From a checkpoint of a small class-conditioned image flow-matching model.
Model: 64-pixel images, activation gelu, width 256.
Training: soap at rate 0.0016, batches of 384.
Data: 49215 training examples, 58.5 epochs.
Rows from expert 6 of block 3, named by matrix and row number. Rows with one number belong to one neuron. Each number is 50 + 10 x the weight over the matrix's rms, rounded and kept within 0 to 99. All counts start at 0.
# up: expert up (model.blocks.3.mlp.up, 16x64x256), inputs 0-51
# down: expert down (model.blocks.3.mlp.down, 16x256x64, transposed), outputs 0-51
up.24:37 57 61 53 53 23 40 37 76 60 47 21 22 68 55 64 51 44 57 61 41 55 54 44 48 55 60 50 50 49 39 50 29 48 74 52 33 41 45 50 40 51 53 65 48 17 57 49 45 70 60 65
up.25:62 52 49 54 59 66 48 43 25 39 41 35 15 36 34 32 34 51 49 74 51 57 63 36 61 48 62 44 31 33 44 48 57 46 47 16 49 61 36 48 58 59 41 64 53 70 48 56 56 48 48 49
up.26:52 46 52 63 52 32 52 46 64 60 46 74 63 62 38 59 51 34 27 41 48 44 55 51 51 48 54 50 68 65 61 39 73 59 43 59 36 37 44 53 35 47 63 27 46 53 45 48 55 65 54 63
up.27:48 43 48 32 53 52 50 52 70 56 54 45 42 64 29 59 76 28 48 44 55 52 52 56 57 42 41 47 55 52 45 39 55 60 46 56 35 49 65 48 45 38 63 54 51 77 52 50 38 58 47 43
up.28:46 42 54 47 43 43 55 54 47 52 43 52 30 52 48 56 56 48 47 46 48 45 40 55 49 39 46 35 59 46 43 48 52 55 45 41 44 45 43 46 39 54 55 58 38 39 42 55 42 58 52 50
up.29:46 49 41 54 75 66 41 40 46 64 36 29 45 43 46 49 60 46 54 43 55 61 37 35 48 63 46 49 57 53 45 56 34 53 57 56 57 46 57 52 50 42 56 49 40 58 65 44 54 68 52 40
up.30:46 57 32 55 46 35 50 54 43 47 37 52 45 55 60 54 44 59 57 44 60 38 49 56 63 56 55 44 46 46 39 37 58 53 42 55 57 53 27 53 48 46 34 45 33 58 41 55 43 55 46 53
up.31:48 56 57 36 31 48 52 49 41 36 52 60 71 51 59 49 50 41 67 54 39 56 43 43 59 48 40 50 40 36 50 30 48 51 30 42 76 51 53 46 43 60 45 42 51 51 63 59 46 51 44 58
up.32:39 42 50 56 48 40 51 57 44 37 72 34 57 52 47 61 60 29 60 40 57 47 68 48 57 41 34 54 51 46 35 49 48 46 53 61 40 50 44 51 62 67 58 65 51 46 47 52 39 46 49 32
up.33:48 56 32 40 47 34 52 50 62 43 48 43 38 51 29 47 51 59 37 56 66 59 53 44 43 52 55 61 60 42 74 71 83 64 41 34 19 32 13 48 66 59 37 36 48 48 50 30 55 35 48 33
up.34:53 46 44 45 38 46 40 73 31 47 35 49 41 55 58 40 36 60 52 52 36 52 51 44 39 44 50 33 45 45 46 51 56 53 25 37 44 47 55 46 57 49 40 59 54 70 49 56 48 43 43 32
up.35:76 60 57 55 43 63 54 66 54 33 49 11 37 55 52 50 48 65 57 87 59 41 43 44 40 53 33 37 56 50 36 59 41 45 57 42 58 37 36 42 47 51 56 55 70 29 38 52 39 37 50 52
up.36:48 49 47 58 65 52 47 40 44 57 52 45 44 51 49 46 53 53 45 50 48 47 46 39 41 51 56 55 45 54 47 48 47 40 56 44 46 45 61 47 52 61 52 59 50 49 49 36 45 49 50 29
up.37:35 43 57 57 54 04 48 47 39 44 40 51 57 54 49 42 38 58 51 62 58 46 50 48 32 49 38 56 57 50 55 51 27 49 71 49 40 50 47 55 56 46 45 60 45 35 52 48 45 48 45 52
up.38:42 43 66 58 46 41 47 57 62 45 53 63 30 52 59 53 53 55 47 50 29 43 59 50 35 45 35 33 64 65 59 30 29 61 46 59 44 50 36 53 36 38 52 41 37 33 50 61 50 52 43 85
up.39:39 59 56 50 52 45 57 37 60 48 42 49 55 59 40 46 51 47 55 43 48 41 49 36 58 45 43 48 44 30 52 40 65 44 47 47 55 46 52 35 47 61 45 62 31 61 33 64 48 46 48 50
up.40:58 54 59 49 34 44 56 50 13 31 72 45 54 34 35 26 50 74 46 61 55 47 70 57 45 50 52 41 56 47 59 67 50 54 27 27 55 60 37 53 69 66 48 66 85 51 43 49 57 28 43 28
up.41:41 53 40 37 11 46 52 49 64 44 56 68 59 53 26 43 59 58 57 55 46 37 55 58 36 40 54 31 42 49 54 49 63 67 40 62 42 51 43 56 37 51 43 33 42 75 35 59 50 47 41 51
up.42:44 55 48 55 59 35 47 58 53 46 53 43 42 46 44 45 28 40 38 58 55 60 59 60 51 60 31 58 53 52 48 43 50 60 65 45 61 43 45 58 43 32 51 44 51 50 53 60 45 54 54 56
up.43:51 50 42 65 48 77 51 44 69 49 48 41 54 54 85 46 45 31 44 58 61 52 38 59 33 53 50 49 43 55 57 57 39 50 56 56 45 41 30 57 34 30 43 47 45 57 41 39 51 45 51 56
up.44:48 60 40 36 41 66 60 57 42 57 55 65 51 52 54 39 61 30 62 54 60 50 51 37 42 51 47 52 38 44 35 53 52 52 49 59 52 44 42 37 40 56 43 39 61 51 47 49 43 46 39 39
up.45:44 51 49 34 46 59 52 43 41 53 54 55 37 47 48 50 69 41 68 51 57 44 46 62 55 38 53 33 46 41 49 56 66 60 46 44 56 37 55 44 37 48 47 56 48 30 52 42 52 54 45 50
up.46:33 56 47 50 44 52 58 57 60 49 49 50 43 67 65 47 59 35 59 40 45 37 47 42 65 47 36 51 41 33 41 35 64 55 51 42 31 41 37 40 54 49 49 40 44 63 49 52 38 44 31 39
up.47:32 53 39 49 46 28 44 47 70 59 27 41 59 44 36 57 53 41 44 56 54 40 57 57 52 49 46 60 47 46 45 54 30 55 50 51 78 55 64 53 43 48 67 52 44 24 57 55 49 57 45 66
up.48:52 64 44 37 46 57 54 57 68 54 64 54 51 54 57 55 53 28 41 53 48 39 32 55 48 46 37 33 50 48 41 51 65 44 61 48 57 53 48 40 37 44 52 46 33 55 49 60 49 55 40 48
up.49:56 44 50 56 55 35 61 70 45 50 62 47 51 41 54 46 45 51 47 58 61 50 66 44 48 54 51 52 52 49 60 58 30 44 48 24 55 42 35 44 69 45 46 68 58 73 47 52 48 39 64 30
up.50:52 41 66 44 41 51 51 54 34 57 84 72 64 42 67 43 45 47 43 38 49 57 51 49 48 60 51 54 45 55 56 44 66 37 54 57 49 36 69 48 46 72 39 63 56 68 54 48 57 55 55 36
up.51:45 56 52 43 43 63 52 49 74 54 43 62 48 63 53 54 75 39 45 39 43 49 42 58 51 40 54 46 41 43 68 44 66 46 55 62 41 42 37 49 40 58 54 43 44 44 63 56 53 50 50 62
up.52:39 55 31 49 59 22 48 36 42 46 37 32 60 53 34 59 44 46 57 51 52 33 43 61 53 54 37 58 62 38 56 70 40 61 49 42 86 50 57 46 54 47 71 59 47 36 59 69 47 53 40 33
up.53:51 46 48 55 23 66 51 73 49 47 46 53 54 52 61 62 41 38 58 53 27 37 53 47 46 39 46 38 42 61 35 45 39 52 46 42 55 64 53 55 40 38 49 54 32 72 41 63 46 43 43 63
down.24:13 55 44 39 46 48 48 24 63 32 45 35 61 68 58 48 72 52 42 43 50 44 46 43 73 53 48 54 41 43 60 63 34 62 58 36 54 64 47 18 41 52 40 80 63 63 43 36 70 60 48 72
down.25:47 50 31 43 47 58 54 58 66 56 58 30 30 67 44 47 56 33 43 77 47 54 45 64 46 43 54 61 60 66 33 34 33 52 43 47 60 58 49 47 43 60 43 30 24 51 47 68 44 46 60 43
down.26:32 48 49 47 53 38 63 47 64 40 44 79 33 53 40 59 66 52 58 48 31 57 48 44 69 34 42 59 39 58 40 51 65 63 38 36 69 66 52 57 63 48 50 47 50 58 52 61 60 52 62 36
down.27:44 43 41 51 54 54 48 52 59 48 53 53 49 65 42 54 37 47 53 36 48 71 48 57 50 57 46 53 38 55 43 38 38 59 48 47 61 58 50 34 60 59 42 50 31 44 41 63 32 45 39 48
down.28:62 66 57 54 37 58 38 65 69 51 45 42 50 40 54 30 46 60 42 55 51 44 38 48 55 42 68 56 53 68 30 53 57 45 41 56 51 58 54 63 50 34 35 43 50 67 53 27 29 33 49 37
down.29:51 51 62 46 53 39 30 39 58 50 58 50 47 36 59 50 50 50 39 39 60 56 40 63 40 54 51 52 46 36 44 55 64 47 60 70 40 42 38 44 35 48 54 55 67 46 62 47 40 54 54 47
down.30:66 48 50 43 43 50 59 39 43 63 71 60 48 60 34 56 26 62 54 65 73 52 55 43 34 39 54 53 51 46 31 39 44 46 48 35 54 50 48 47 57 57 47 32 44 32 38 39 45 48 54 39
down.31:53 59 44 38 44 53 42 52 38 46 67 59 50 54 47 60 39 35 43 52 54 49 56 42 38 50 45 50 55 64 43 44 63 39 47 30 54 47 48 53 44 58 63 58 58 49 59 48 36 45 52 44
down.32:48 52 43 53 43 32 61 48 48 36 59 52 51 45 39 56 49 40 39 54 42 58 53 44 75 50 47 56 45 35 44 66 38 57 44 35 62 46 52 37 59 67 52 49 55 68 36 52 51 45 57 41
down.33:69 50 53 58 47 46 45 54 11 46 55 35 34 42 51 43 46 58 43 63 42 47 54 52 41 60 50 54 54 58 43 70 42 33 51 34 50 42 67 55 41 68 62 52 63 39 37 53 42 37 49 38
down.34:54 51 41 58 54 67 47 52 57 44 54 42 44 53 34 48 49 36 46 60 59 55 38 43 42 57 53 56 45 55 36 48 64 51 45 44 42 43 46 55 46 54 47 24 36 45 47 46 44 47 53 61
down.35:49 51 44 52 36 60 49 22 51 51 42 42 49 29 28 44 31 53 46 33 31 33 57 55 56 56 35 51 57 43 38 56 40 66 60 58 51 55 49 34 51 46 46 62 36 59 55 50 62 58 58 69
down.36:36 57 50 46 44 46 46 41 69 53 51 51 65 63 66 55 57 45 46 56 56 51 42 68 33 52 45 60 54 60 52 44 69 48 49 51 33 42 46 51 44 44 45 47 62 47 52 37 44 42 41 62
down.37:40 39 31 53 46 46 57 19 76 56 48 42 59 79 33 61 73 41 47 57 37 31 54 52 61 48 53 38 51 60 69 53 52 69 48 15 72 52 50 41 54 44 53 32 35 53 67 41 56 60 41 32
down.38:44 46 34 39 31 46 36 44 54 37 52 63 26 51 46 53 40 51 49 40 49 39 61 46 74 51 34 49 45 36 61 52 33 50 48 53 39 57 53 31 57 49 55 68 34 47 53 47 50 57 61 56
down.39:57 51 67 49 60 46 37 64 35 68 37 67 47 37 72 49 51 52 60 48 51 51 56 55 28 47 51 62 51 45 46 41 50 53 49 49 49 42 53 47 41 36 52 46 34 53 38 54 24 62 44 46
down.40:48 48 39 51 52 38 39 51 63 47 50 48 73 76 36 66 36 39 52 66 26 41 56 63 27 36 62 48 42 47 36 75 38 56 46 38 56 63 36 45 49 41 42 33 05 37 50 67 50 55 49 64
down.41:47 52 60 41 37 50 49 59 53 47 41 37 59 62 35 43 20 43 46 55 43 44 57 47 74 46 20 42 63 50 69 46 75 32 56 48 56 57 45 60 60 42 52 47 44 53 44 40 45 48 50 28
down.42:57 54 52 52 48 14 31 55 46 39 70 43 60 64 40 43 56 62 52 71 44 48 59 36 51 44 62 43 56 38 43 32 45 54 46 64 47 47 52 30 45 48 71 56 34 48 54 63 52 48 52 49
down.43:52 39 54 35 51 30 36 43 52 49 56 42 65 40 66 45 40 73 46 57 50 41 48 49 39 55 31 46 47 63 52 45 58 42 55 54 46 52 64 41 45 54 54 53 60 59 62 52 57 44 60 49
down.44:51 52 47 44 49 46 35 35 58 44 66 44 61 54 55 57 48 23 59 43 58 43 47 48 40 32 53 35 54 63 36 44 62 42 47 46 57 55 46 49 48 35 52 51 54 38 62 40 57 54 53 56
down.45:58 44 46 32 47 81 44 40 64 48 57 54 54 50 40 46 55 27 51 57 64 49 48 42 41 30 61 42 51 49 53 58 46 64 51 56 55 47 31 58 41 39 32 50 45 46 55 34 49 64 61 41
down.46:50 47 40 67 60 54 44 44 64 41 57 44 42 63 54 52 44 60 32 67 60 37 57 44 53 66 49 46 58 39 44 54 47 48 42 48 54 51 51 50 53 50 54 55 55 53 58 47 51 63 45 54
down.47:54 49 55 54 37 58 39 77 55 51 40 45 53 59 50 59 81 51 52 52 40 62 45 55 49 62 73 57 50 43 50 40 53 52 56 61 50 54 51 46 53 46 51 47 63 46 55 37 44 48 36 34
down.48:47 57 43 49 49 52 51 46 49 41 55 62 48 52 58 42 39 61 46 43 44 52 56 52 46 51 79 59 45 65 50 57 46 37 51 35 52 47 45 51 46 59 45 52 48 43 48 48 40 51 31 63
down.49:56 45 55 56 50 52 57 40 47 65 59 66 59 60 52 49 45 67 46 52 49 47 47 42 40 47 61 46 47 48 35 51 65 42 38 58 60 42 65 51 50 56 53 41 52 71 49 59 36 42 33 70
down.50:47 58 49 41 51 52 55 67 54 50 29 40 48 30 78 46 83 59 49 52 57 52 51 63 41 52 52 52 56 29 59 40 50 51 53 57 63 57 51 54 54 43 45 45 55 65 45 48 61 55 62 45
down.51:38 42 45 46 46 45 48 43 52 48 65 51 56 45 31 53 42 30 53 51 59 40 54 61 48 38 65 36 44 45 53 51 62 53 48 52 44 47 58 47 60 63 21 38 29 51 62 63 63 52 50 70
down.52:30 48 58 60 45 57 45 78 57 37 41 57 52 61 49 47 83 49 42 44 52 55 33 54 27 50 67 72 40 49 55 59 51 47 65 71 29 44 59 55 47 44 45 75 56 40 67 45 49 52 39 43
down.53:57 63 47 66 46 13 28 63 00 49 49 71 43 41 41 47 63 82 43 37 54 56 33 60 45 62 81 61 58 40 65 43 53 36 50 56 32 37 33 65 60 51 62 69 54 40 51 45 34 48 52 38