config.yaml
arch: "dit"
num_classes: 4
mlp_ratio: 6
head_dim: 32
fused_qkv: true
inner_norm: false
moe_every: 2
experts_per_token: 2
patch_size: [8, 8]
width: 256
positions: "learned"
beta1: 0.9
shampoo_beta: 0.95
warmup_steps: 220
Rows from block 2 of a small class-conditioned image flow-matching model, named by matrix and row number. Rows with one number belong to one neuron. Each number is 500 + 50 x the weight over its row's rms, rounded and kept within 0 to 999. All counts start at 0. Numbers have three digits each.
After each neuron's rows are labels from the 100 images, of 14848 (inputs lightly noised), where the neuron reaches its highest value: "responds to" is what is common among them. Only what is clearly more common there than usual is listed. The data: retinal OCT scans (Kermany 2017).
# fc1: MLP up (model.blocks.2.mlp.fc1.weight, 1536x256), inputs 86-171
# fc2: MLP down (model.blocks.2.mlp.fc2.weight, 256x1536, transposed), outputs 86-171

fc1.7:391574529533428532457500395516501528494527469488414514441430411398506561421447419375513406608544464491474531438490560441409408490501549593500485508526498527514492524446504523443527529482420507461546501580507495559542568512430435531455440428508444565425478533
fc2.7:485549367537623465593524525563497495546527422484494437497493440497440485552445510554636459511478445483496499443440470515558463488477485456461480552503570509468550431448494505437517529574418470449552532411506517457550532559615475465517393568513588479504475546
responds to: finding: diabetic macular edema

fc1.197:537514475564521429545549490416471510510531503460514375478379500485512521538554534524507572537490618484625466488543477476423556513523465489466515545443535465538477492521501501491485462487508482438511521409518529459570525508526454473453621568594435442431491469
fc2.197:487468484595500479415527481466432446509412538520521449511611555448543462469576493479453613423461514440510532480560529439495522421508495493530410513553472511601450530582501494436475523492537419481532457604497526509535469455528540474574547486514521450502521436
responds to: finding: diabetic macular edema

fc1.0:555526470395491495420525449469679554522506467587567439508529444530485539436546604426489454578512505565444532487527479587662487511631519605508475590489425479529468479515569453532528493476537556530470414527519411538534492505482458479495577441516533511554423445
fc2.0:491507458418489504477479429437425511583480482540470608469499431480546489474578581493503528516532454400473489487449505511408503560470539529575570491473497535479508502509548387464515562526520508496472588479465430519473475560589470434495497487462467467435521553
responds to: finding: drusen

fc1.67:455541476499558510486544570523544531516504551533429457560424515520576517452484429507458473405472456547512492459519501544470483505390469523536513448493450481397515612472487485560513464509557540517545511511562515546447525422487523491599440536477428556566568570
fc2.67:482583582459483512477497524516583554474459544541524535516519455457498485497556413634491497505553623427478511477463518585499500465525468486462542420522415497446554426559479468536467463453548594491532516423529522545485453442576392506420497457581534551432557486
responds to: finding: drusen

fc1.677:465490502552528495526525537499529528503570512462472455418508467468561499528458383581536437518573542466525565493449492569405494552553431508539504542519607488486536435582430522538526488577438489560454450549423562463479472485482509502543564427596552467466547439
fc2.677:536498489475415527497445495489559517506595492458535497469424513542542453509391433421557472522561456497504502526571481479469475453574575408496499467490535510507505426588519535470433564539488508435466525497470563508483463444548512496504484597569450459503519490
responds to: finding: diabetic macular edema

fc1.95:532485493526610458391491502532534532537510546525579515535490504434527488494537496466474530473445476487484602474459424540519560463495544487548461443474527504520514505484504563523467550454492467524434491475536467441412595555478516522502509452476494516464497607
fc2.95:521437512503488499604607475530519447493541577571424467500559493453523530509549461499424530557574566526569494446500608521536564409502555502449534436447521483508539512519494591546542445544462437544450556492508462519531545554461541540389445501518551376531452553
responds to: finding: diabetic macular edema

fc1.326:462463492579615508447491440565476453409556496529565618595397613560482512517496401465573563510563520502433495543553596495414466556408532523452515551472453452564472513410584498500530451503424471468510472500518510424522515452537481520540539646516472462459510432
fc2.326:479522498547480525545508537467528458468431471452513519468457551601473472466502441529445498532489503585451518511641488561552498442526449521466557577514561562525460530458471521513561573497431479564522497477456462454368494524423519480522529520503564531541452450
responds to: finding: diabetic macular edema

fc1.154:443476587533525506523485510535524465409535439453495564477479455588459498519485526566517541469393479625592460559474492477497521559542499446514430514470453419572523443591544501547491576489601475485491577435495527505544542499528557539493517462500448514463510498
fc2.154:484443588544510506421548464506568464458525413565530552515523543593483498506465540469471425439540485412479526542516541557420536546470518498486515450415463515469471533559434469565542480483502519516464388537441536424578507461483429540529522491513568523583478407
responds to: finding: diabetic macular edema

fc1.188:392582591515603533534477532518497527500478362523485471415465513511492446569526463598466489513502508395521508465411569462609432406496522409539447531618470538372513460482491510466459439511480529575509497539540448428548451449583523494436503499485513582490497528
fc2.188:487516524452505594528474496508604443558525464462493617543451593535549483541602586452505506422455514521442461528410367538473418577523572509510579512468550526533465484440586479457437529482442479492489489526511495401503423420463554485550566574544559449404491425
responds to: finding: normal

fc1.754:500525512513511517495538503569503540552508499550573521482380451489521483514566636473494425444522516566442479509469536549455422511458486438453629480576574522542484454494437473553560555477433419495487485573558582501429497387430470485462599534479531495499552546
fc2.754:506449465488459504525540558537537540442495532519496588431497415487554462525510503519516506479433444452510498561416474521510470485528605440411501556402363487480451481480550409528536355402504480557549499429555406437540517532514520587468508454543484483428534504
responds to: finding: drusen

fc1.351:583476536526475532474516594447562491484486484453512560513518462536534505595408560624469507509455473491497496571440460545599520521511540554509487382488453463541474470554461628415488547537530557549525520410462499531464531488557547528566618510491581533576492498
fc2.351:460436505477481512495455513504507531464524446418470640538484439478505368315458577506463515530509541536543463549482543493583542409515488437468529464513505529514459537518468564516559453469576502503447518450488434581496503535468521686492479470435577503547391495
responds to: finding: diabetic macular edema

fc1.323:501517488443486522554574524479597512542517505582442464559541524449514540451472584492461563549536465458468451496495498531679507528542578622629535420527434464528490486585610438534543474499472476510517512490477515516507486506528470479522505526489534457431578574
fc2.323:477477516487443513526509486443433511415453501457548458527466574512526572580490533488512495514681451483525533479461498532541473583491536560509523414488522555632488479486599439507561502505479475440504499474450453469487469497452489588431476591427435479547593482
responds to: finding: drusen

fc1.550:383530557575504556535559583550481486551425566509439519447501457421452499504507527541395491484603560470513493516519433427469481518505460490483544566498553541475481545477539618506447451637503511461582403542490503545555503509571458499506421558441486582525503488
fc2.550:519577533521485495464508436457422525524561480553490422534551538445474453525503548492465459509491519478528555449418449597498464453430599444577465564533512570412502492558482549410518564522543495492530627512489559379473425533465381345504500506488551511506402451
responds to: finding: diabetic macular edema

fc1.745:476432465511583543509522431562494424533417475560487477530614387442465522525495413465403511488564462459558408587510463536445528467548524493500561490414487523622480490410530553512496560459526565450433504530571541475489493474424487503517542480538524550496588544
fc2.745:490506437561444491531518584505547508422549463431517479536488523469528422417456430490636602517448465546497537492508532499540615513444487472546541508545491469456553465403479527546550455430484501544441522440548486442456583506531492498566485565492438412490561525
responds to: finding: choroidal neovascularization

fc1.80:452619576525536570420533470545563504534501493496466516468515464429641373474496569481381518444507523569513465455544452513563554495533482616501553439481457494512526566446622453495510491513473527585560496445501513487524463493398416581551459436528430550575522546
fc2.80:508566524570501499499527519474422463488531456543497479512502547529547381511454576619406578549637410374458565550495522547516475514484550520562551480510498579572569399482506416447480466447507498395553534527490457462505384478613517560475421472451524431512523542
responds to: finding: drusen

fc1.355:590473575471513590523548436376517552467467495436475510498493512462527510396466564552490503545511460506376614473514555484517414538476479568470423477401559434496448513483604479546488473511463496540535505518481533525548466490449490529429520462380487489476396450
fc2.355:498448514498415534463446525495536507539517470542519516458493414459543496591501567487495453492495501428441478425490464550506378488509549444491460432533564558535468536450491470534503589561497513377494505520429546514517508494500480499481485458625514462504470560
responds to: finding: choroidal neovascularization

fc1.84:435494549481482450492523529534523499521469544417475481527438479469488457441562472554525455513443532500411451509532574463502559403588501481546491502589472517449479427530489537510559577441547486499506481492521567485603451506441611440531470593477484472544418496
fc2.84:469466577548470548493510542432537551480555465577476550466486510524501510486567406450452530441556448501487470552492417481553511567592494540421485532391462497480359478449491522452558442416522520507522480557419591532424488431567477444457537458527475533486478490
responds to: finding: diabetic macular edema

fc1.83:554524519497561405415481460587503463444524402511491413492424475441509480500405454483527504449558536518520520527462530512478413410492570523436470531417557448517507576598505438547528506584380527483461516469573549561464433438529471493468538436486526518551517472
fc2.83:613487531474440437447565501498562489534505408512510432555477486590480576532454504460409495458580580534433534431451478503496500491593512470595487495581505530506490535599496497441634444501365513537548480420470515620517464506540527500522535560478486505536575522
responds to: finding: normal

fc1.120:437440582453400531498426428544408540522499553585502465402437503558458527521461498425450614469485486581528554593479504418504411538436513478533482582492390503464519535450446553504499490506371463550458488589531437503488482485508411524501490571466436485437447531
fc2.120:533465529394469555472523457510519510509566394566391391512483440422542489494467477490504462558504525498488484615548449485513488521562539497440529488480527495431501532534518483515477546474495532561500410430461545512490505471527457498528617603449570527473504542
responds to: finding: diabetic macular edema