Rows from block 3 of a small class-conditioned image flow-matching model, named by matrix and row number. Rows with one number within an expert belong to one neuron, the router's apart. Each number is 128 + 24 x the weight over its row's rms, rounded and kept within 0 to 255. All counts start at 0. After the name is the row's rms in percent of the matrix's.
Before each expert's rows are labels from the 100 images, of 14848 (inputs lightly noised), where the router gives the expert most weight on average: "patch colour" is the nearest of a few named colours to the mean colour under the peak. Only what is clearly more common there than usual is listed. The data: retinal OCT scans (Kermany 2017).
# router: router (model.blocks.3.mlp.router.weight, 16x256, trained with AdamW), inputs 208-255
# up: expert up (model.blocks.3.mlp.up, 16x64x256), inputs 208-255
# down: expert down (model.blocks.3.mlp.down, 16x256x64, transposed), outputs 208-255

# expert 4
patch colour: grey
router.4 103 [128 109 111 133 156 128 142 151 191 139 159 139 134 144 146 135 149 126 163 121  95 139 119 136 138 133 127 150 134 123 108 113 169 135 125 108 166 136  99 119 145 133 152 143 130 138 160 135]
up.0 096 [147 114 132 130 141 155 136 143 133 165 133  93 141 131 146 158 125 114 141 129 133 136 134 149 106 114 109 108 152 146 154  93 112 134  65  98 131 110  72  92 138 138 129  88 118 142 137 140]
down.0 094 [125 118 129 129 113 119 111 138  89 118 121  86  98 130 120 134 139 140 164 150 145 142 131 153 135 110  95 183 119 158 115 132  98 123 121  85 141 125 105 128 128  87 124  84 162 107 112 122]
up.1 128 [148 115 128 107 142 102 150 155 145  97 122 131 120 119 148 109  81  99 171 140 116 151 151 139 130 177 102 119 128 156  93  85 134 165 140 135 115  89 141 104 124 123  89  95 120 109 129 122]
down.1 117 [152 138  95 102 119 106 163 167 106  95  97 128 122 141 145 128 161  90 117 148 160 121 105 124 106 175 120 120 139  95 169 170 144 112 137 129 120 158 130 135 106 112 149 173 137 136 142  87]
up.2 100 [126 138 119  97  93 138 135 123 126 116 151 108 152 122 131 113 141 141 154 178 124 161 137 139 122 171 153 141 144 128  75  96 144 113 150  90 133 136 128 126 108 122 104 129 175 162 110 108]
down.2 121 [152 124  93 111 117  72 128 142 146 115 139 119 125 103 150 140 122 147 154  96 127  68 167 132 111 149 155 110 143 167 150 174 137 138 155 120 137  76 109 104 163 126 161  99 133 126 140 134]

# expert 10
patch colour: white
router.10 095 [113 114 121 126 170 175 128 135 120 119 121 131 107 122 121 116 147 104 133 140 127  85 103  93 148  98 110 151 124 121 156  98  82 160 167 125 113 118  92 122 173 140 106  87 129 136 132 168]
up.0 078 [131 150 146 138 153 100  98 126 145 120 130  88 160 136 151  94 120 120 134 135 123 140 112 125 129 143 153 116  97 132 109 117 118 128 105 141 108 131 128 159 108  98 130 108 140 151  94  95]
down.0 082 [138 115 114 175 139 140 176 117 109 137 179 138 110 122 123 206 144 129 150 117 159 133 127 128 124 127 120 112 125  86 112 172 128 114  93  78 141 142 158 138 171 142 147 165 125 168 120  56]
up.1 090 [128 140 153 144  98 134 140 134 104  79 134 153 128 144 165 143 123  91 121 151 121 112 121 143 117 138 117 127 125 117 144 100  78 145 127  87 121 128 112  85 127 157 140 132  96 126 161 115]
down.1 100 [111 143 131 127  69 116 153 120 111 158 142  86 125 144 109 156 106 114 133 121  95 125 173 130 130 122 125 142  93  94 128 125  95  95 127 107 157  76 140  79 143  65  96 105  97 129 131 113]
up.2 115 [114 114 132 159 102 112 149 134 122 100  97 144 132 163 134 101 132 149 134 164 150 147 133 148 104 144 155 108 154  99 151  88 156 132  93 178 103 150 141  95 113 151 139 136 129 154 127 117]
down.2 123 [146 144 131 159  84 121 134 117 158 109 112 141 153 125 134 132 125 165 117  74 126  86 169 135 149 119 127 144 110  95  98 137 128 112 181 133 149 129 112 124 126 154  88 135 141 158 128 135]

# expert 5
patch colour: grey
router.5 106 [ 98 146 155 146 131 132 129 103 110 158 121 125 150 103 120 141  89 117 140 105 159 135 129 144 139 102 173 125 128 105 122 124 146 160  96 142 131 133 149 132 154 110 132 141 109 102  94 168]
up.0 121 [125 137 116 171 137 141 167 130 142  93 128 146 132 152  93  90 156 116 131 133 111 140 135 168 127 105 130 141 129 107 129 111 101 169 115 140 150 134  83  98  93 161 115 106 147 117 169 111]
down.0 111 [141 136  82  77 137 145 153 160 154 109 129 113 142 126 135 137 138  91 151 125 119 167 121 148 125 165 163 137 107 125 165 119 110 137 126 130 169 136 136  93 157 127 131 135 132 146 148 110]
up.1 118 [108 155 144 132  97 124 131 145 137 129 105 162  99 136 112 184 124 164 126  93 140 102 109 122 125 104 135 150 123 136 129 109 109  98 185 146 125  92 165 128 137 132 115 118 136 126 139 115]
down.1 104 [115 119 146  96 137 129 139 111 164 126 170 126 121 115 113 145 142 153 132 165 159 159 102 111 115  89 117 102 151 166 116 165 128 120  71 115 163 159  95 112 132 124 120  82 155 127  99 120]
up.2 096 [115 146 131 140 141 126 141 112 111  96 119 141 109 136  68  80 122 154 139 126 169 113 126 137 102 136 144 130 128 159 149 129 100 187 163 116 126 109  87 149 146 146 125 155 111 156 139  75]
down.2 103 [124 131 155 134 137 120 151 139 111 142  99 122 106  95 134 132 144 125 115 115 142 104 118  95  91 124 108 118 100 111 142 170 139 125 120 105  78 118 143 169 146 130 100 168 100 127 112 114]

# expert 2
patch colour: grey
router.2 101 [129 154 130 123 117 100 107 110 114 130 154 118 123 180 171 117 120 153 155 131 114 104 119 128 161 132 147 117 127 157  96 130 166  95 173 120  79 114 162 121 169 113  83 144  98 137 133 138]
up.0 099 [145 133 105 133 118 108 146 146  97 141 117 125 140 100 118 126 133 134  94  99 122 129 103 105  87 158 136 161  98  96 100 173 126  92 154 152 128  69 145 142 118 116 131 141 110 104 133 110]
down.0 110 [ 98 117 120 130 132  91  98 128  98 112 117 130 100  60 126 156 126 151 174 113 169  83 117 120 115 110 153 101 131 141 160 104 113 134 131 142 170 113 114 180 162 110 106 121  94 113 126 179]
up.1 099 [140 108 155 125  80 101 124 124 117 105 151 114 129 162 183 121 103 139 142 136  98  98 131 118 130 144 121 140 108 119  91 129 152 108 147  72 121 143 126  69 126 106 100 161  92 129 129 114]
down.1 111 [ 84 145 147 116 156  97 196 146 141 154 164 157 124 128 117 114 114  94 130 148 116 160 106 144 111 136 193 106 149 135 149 152 148  82  98 134 125  84 132 126 125  93 128 154 101 134 162 116]
up.2 096 [100 133 131 123 120  88 119 110 136 124  82 114 146 105 106 142 128 107 168 132 155 152 153 126 127 132 118 138 115 122 106 140 103 162 166 111 158 126 104  76 158 116 109 132 154 142 146 133]
down.2 099 [116 126 132 127 133 140 155 127 124 191 128 125 134 126 131 157 153  88 129 124 156  74 158 113 160 111 138 108  86 159 125 122 154 132 164 128 156 115 186  66 130 169 105  99 104 162 139 132]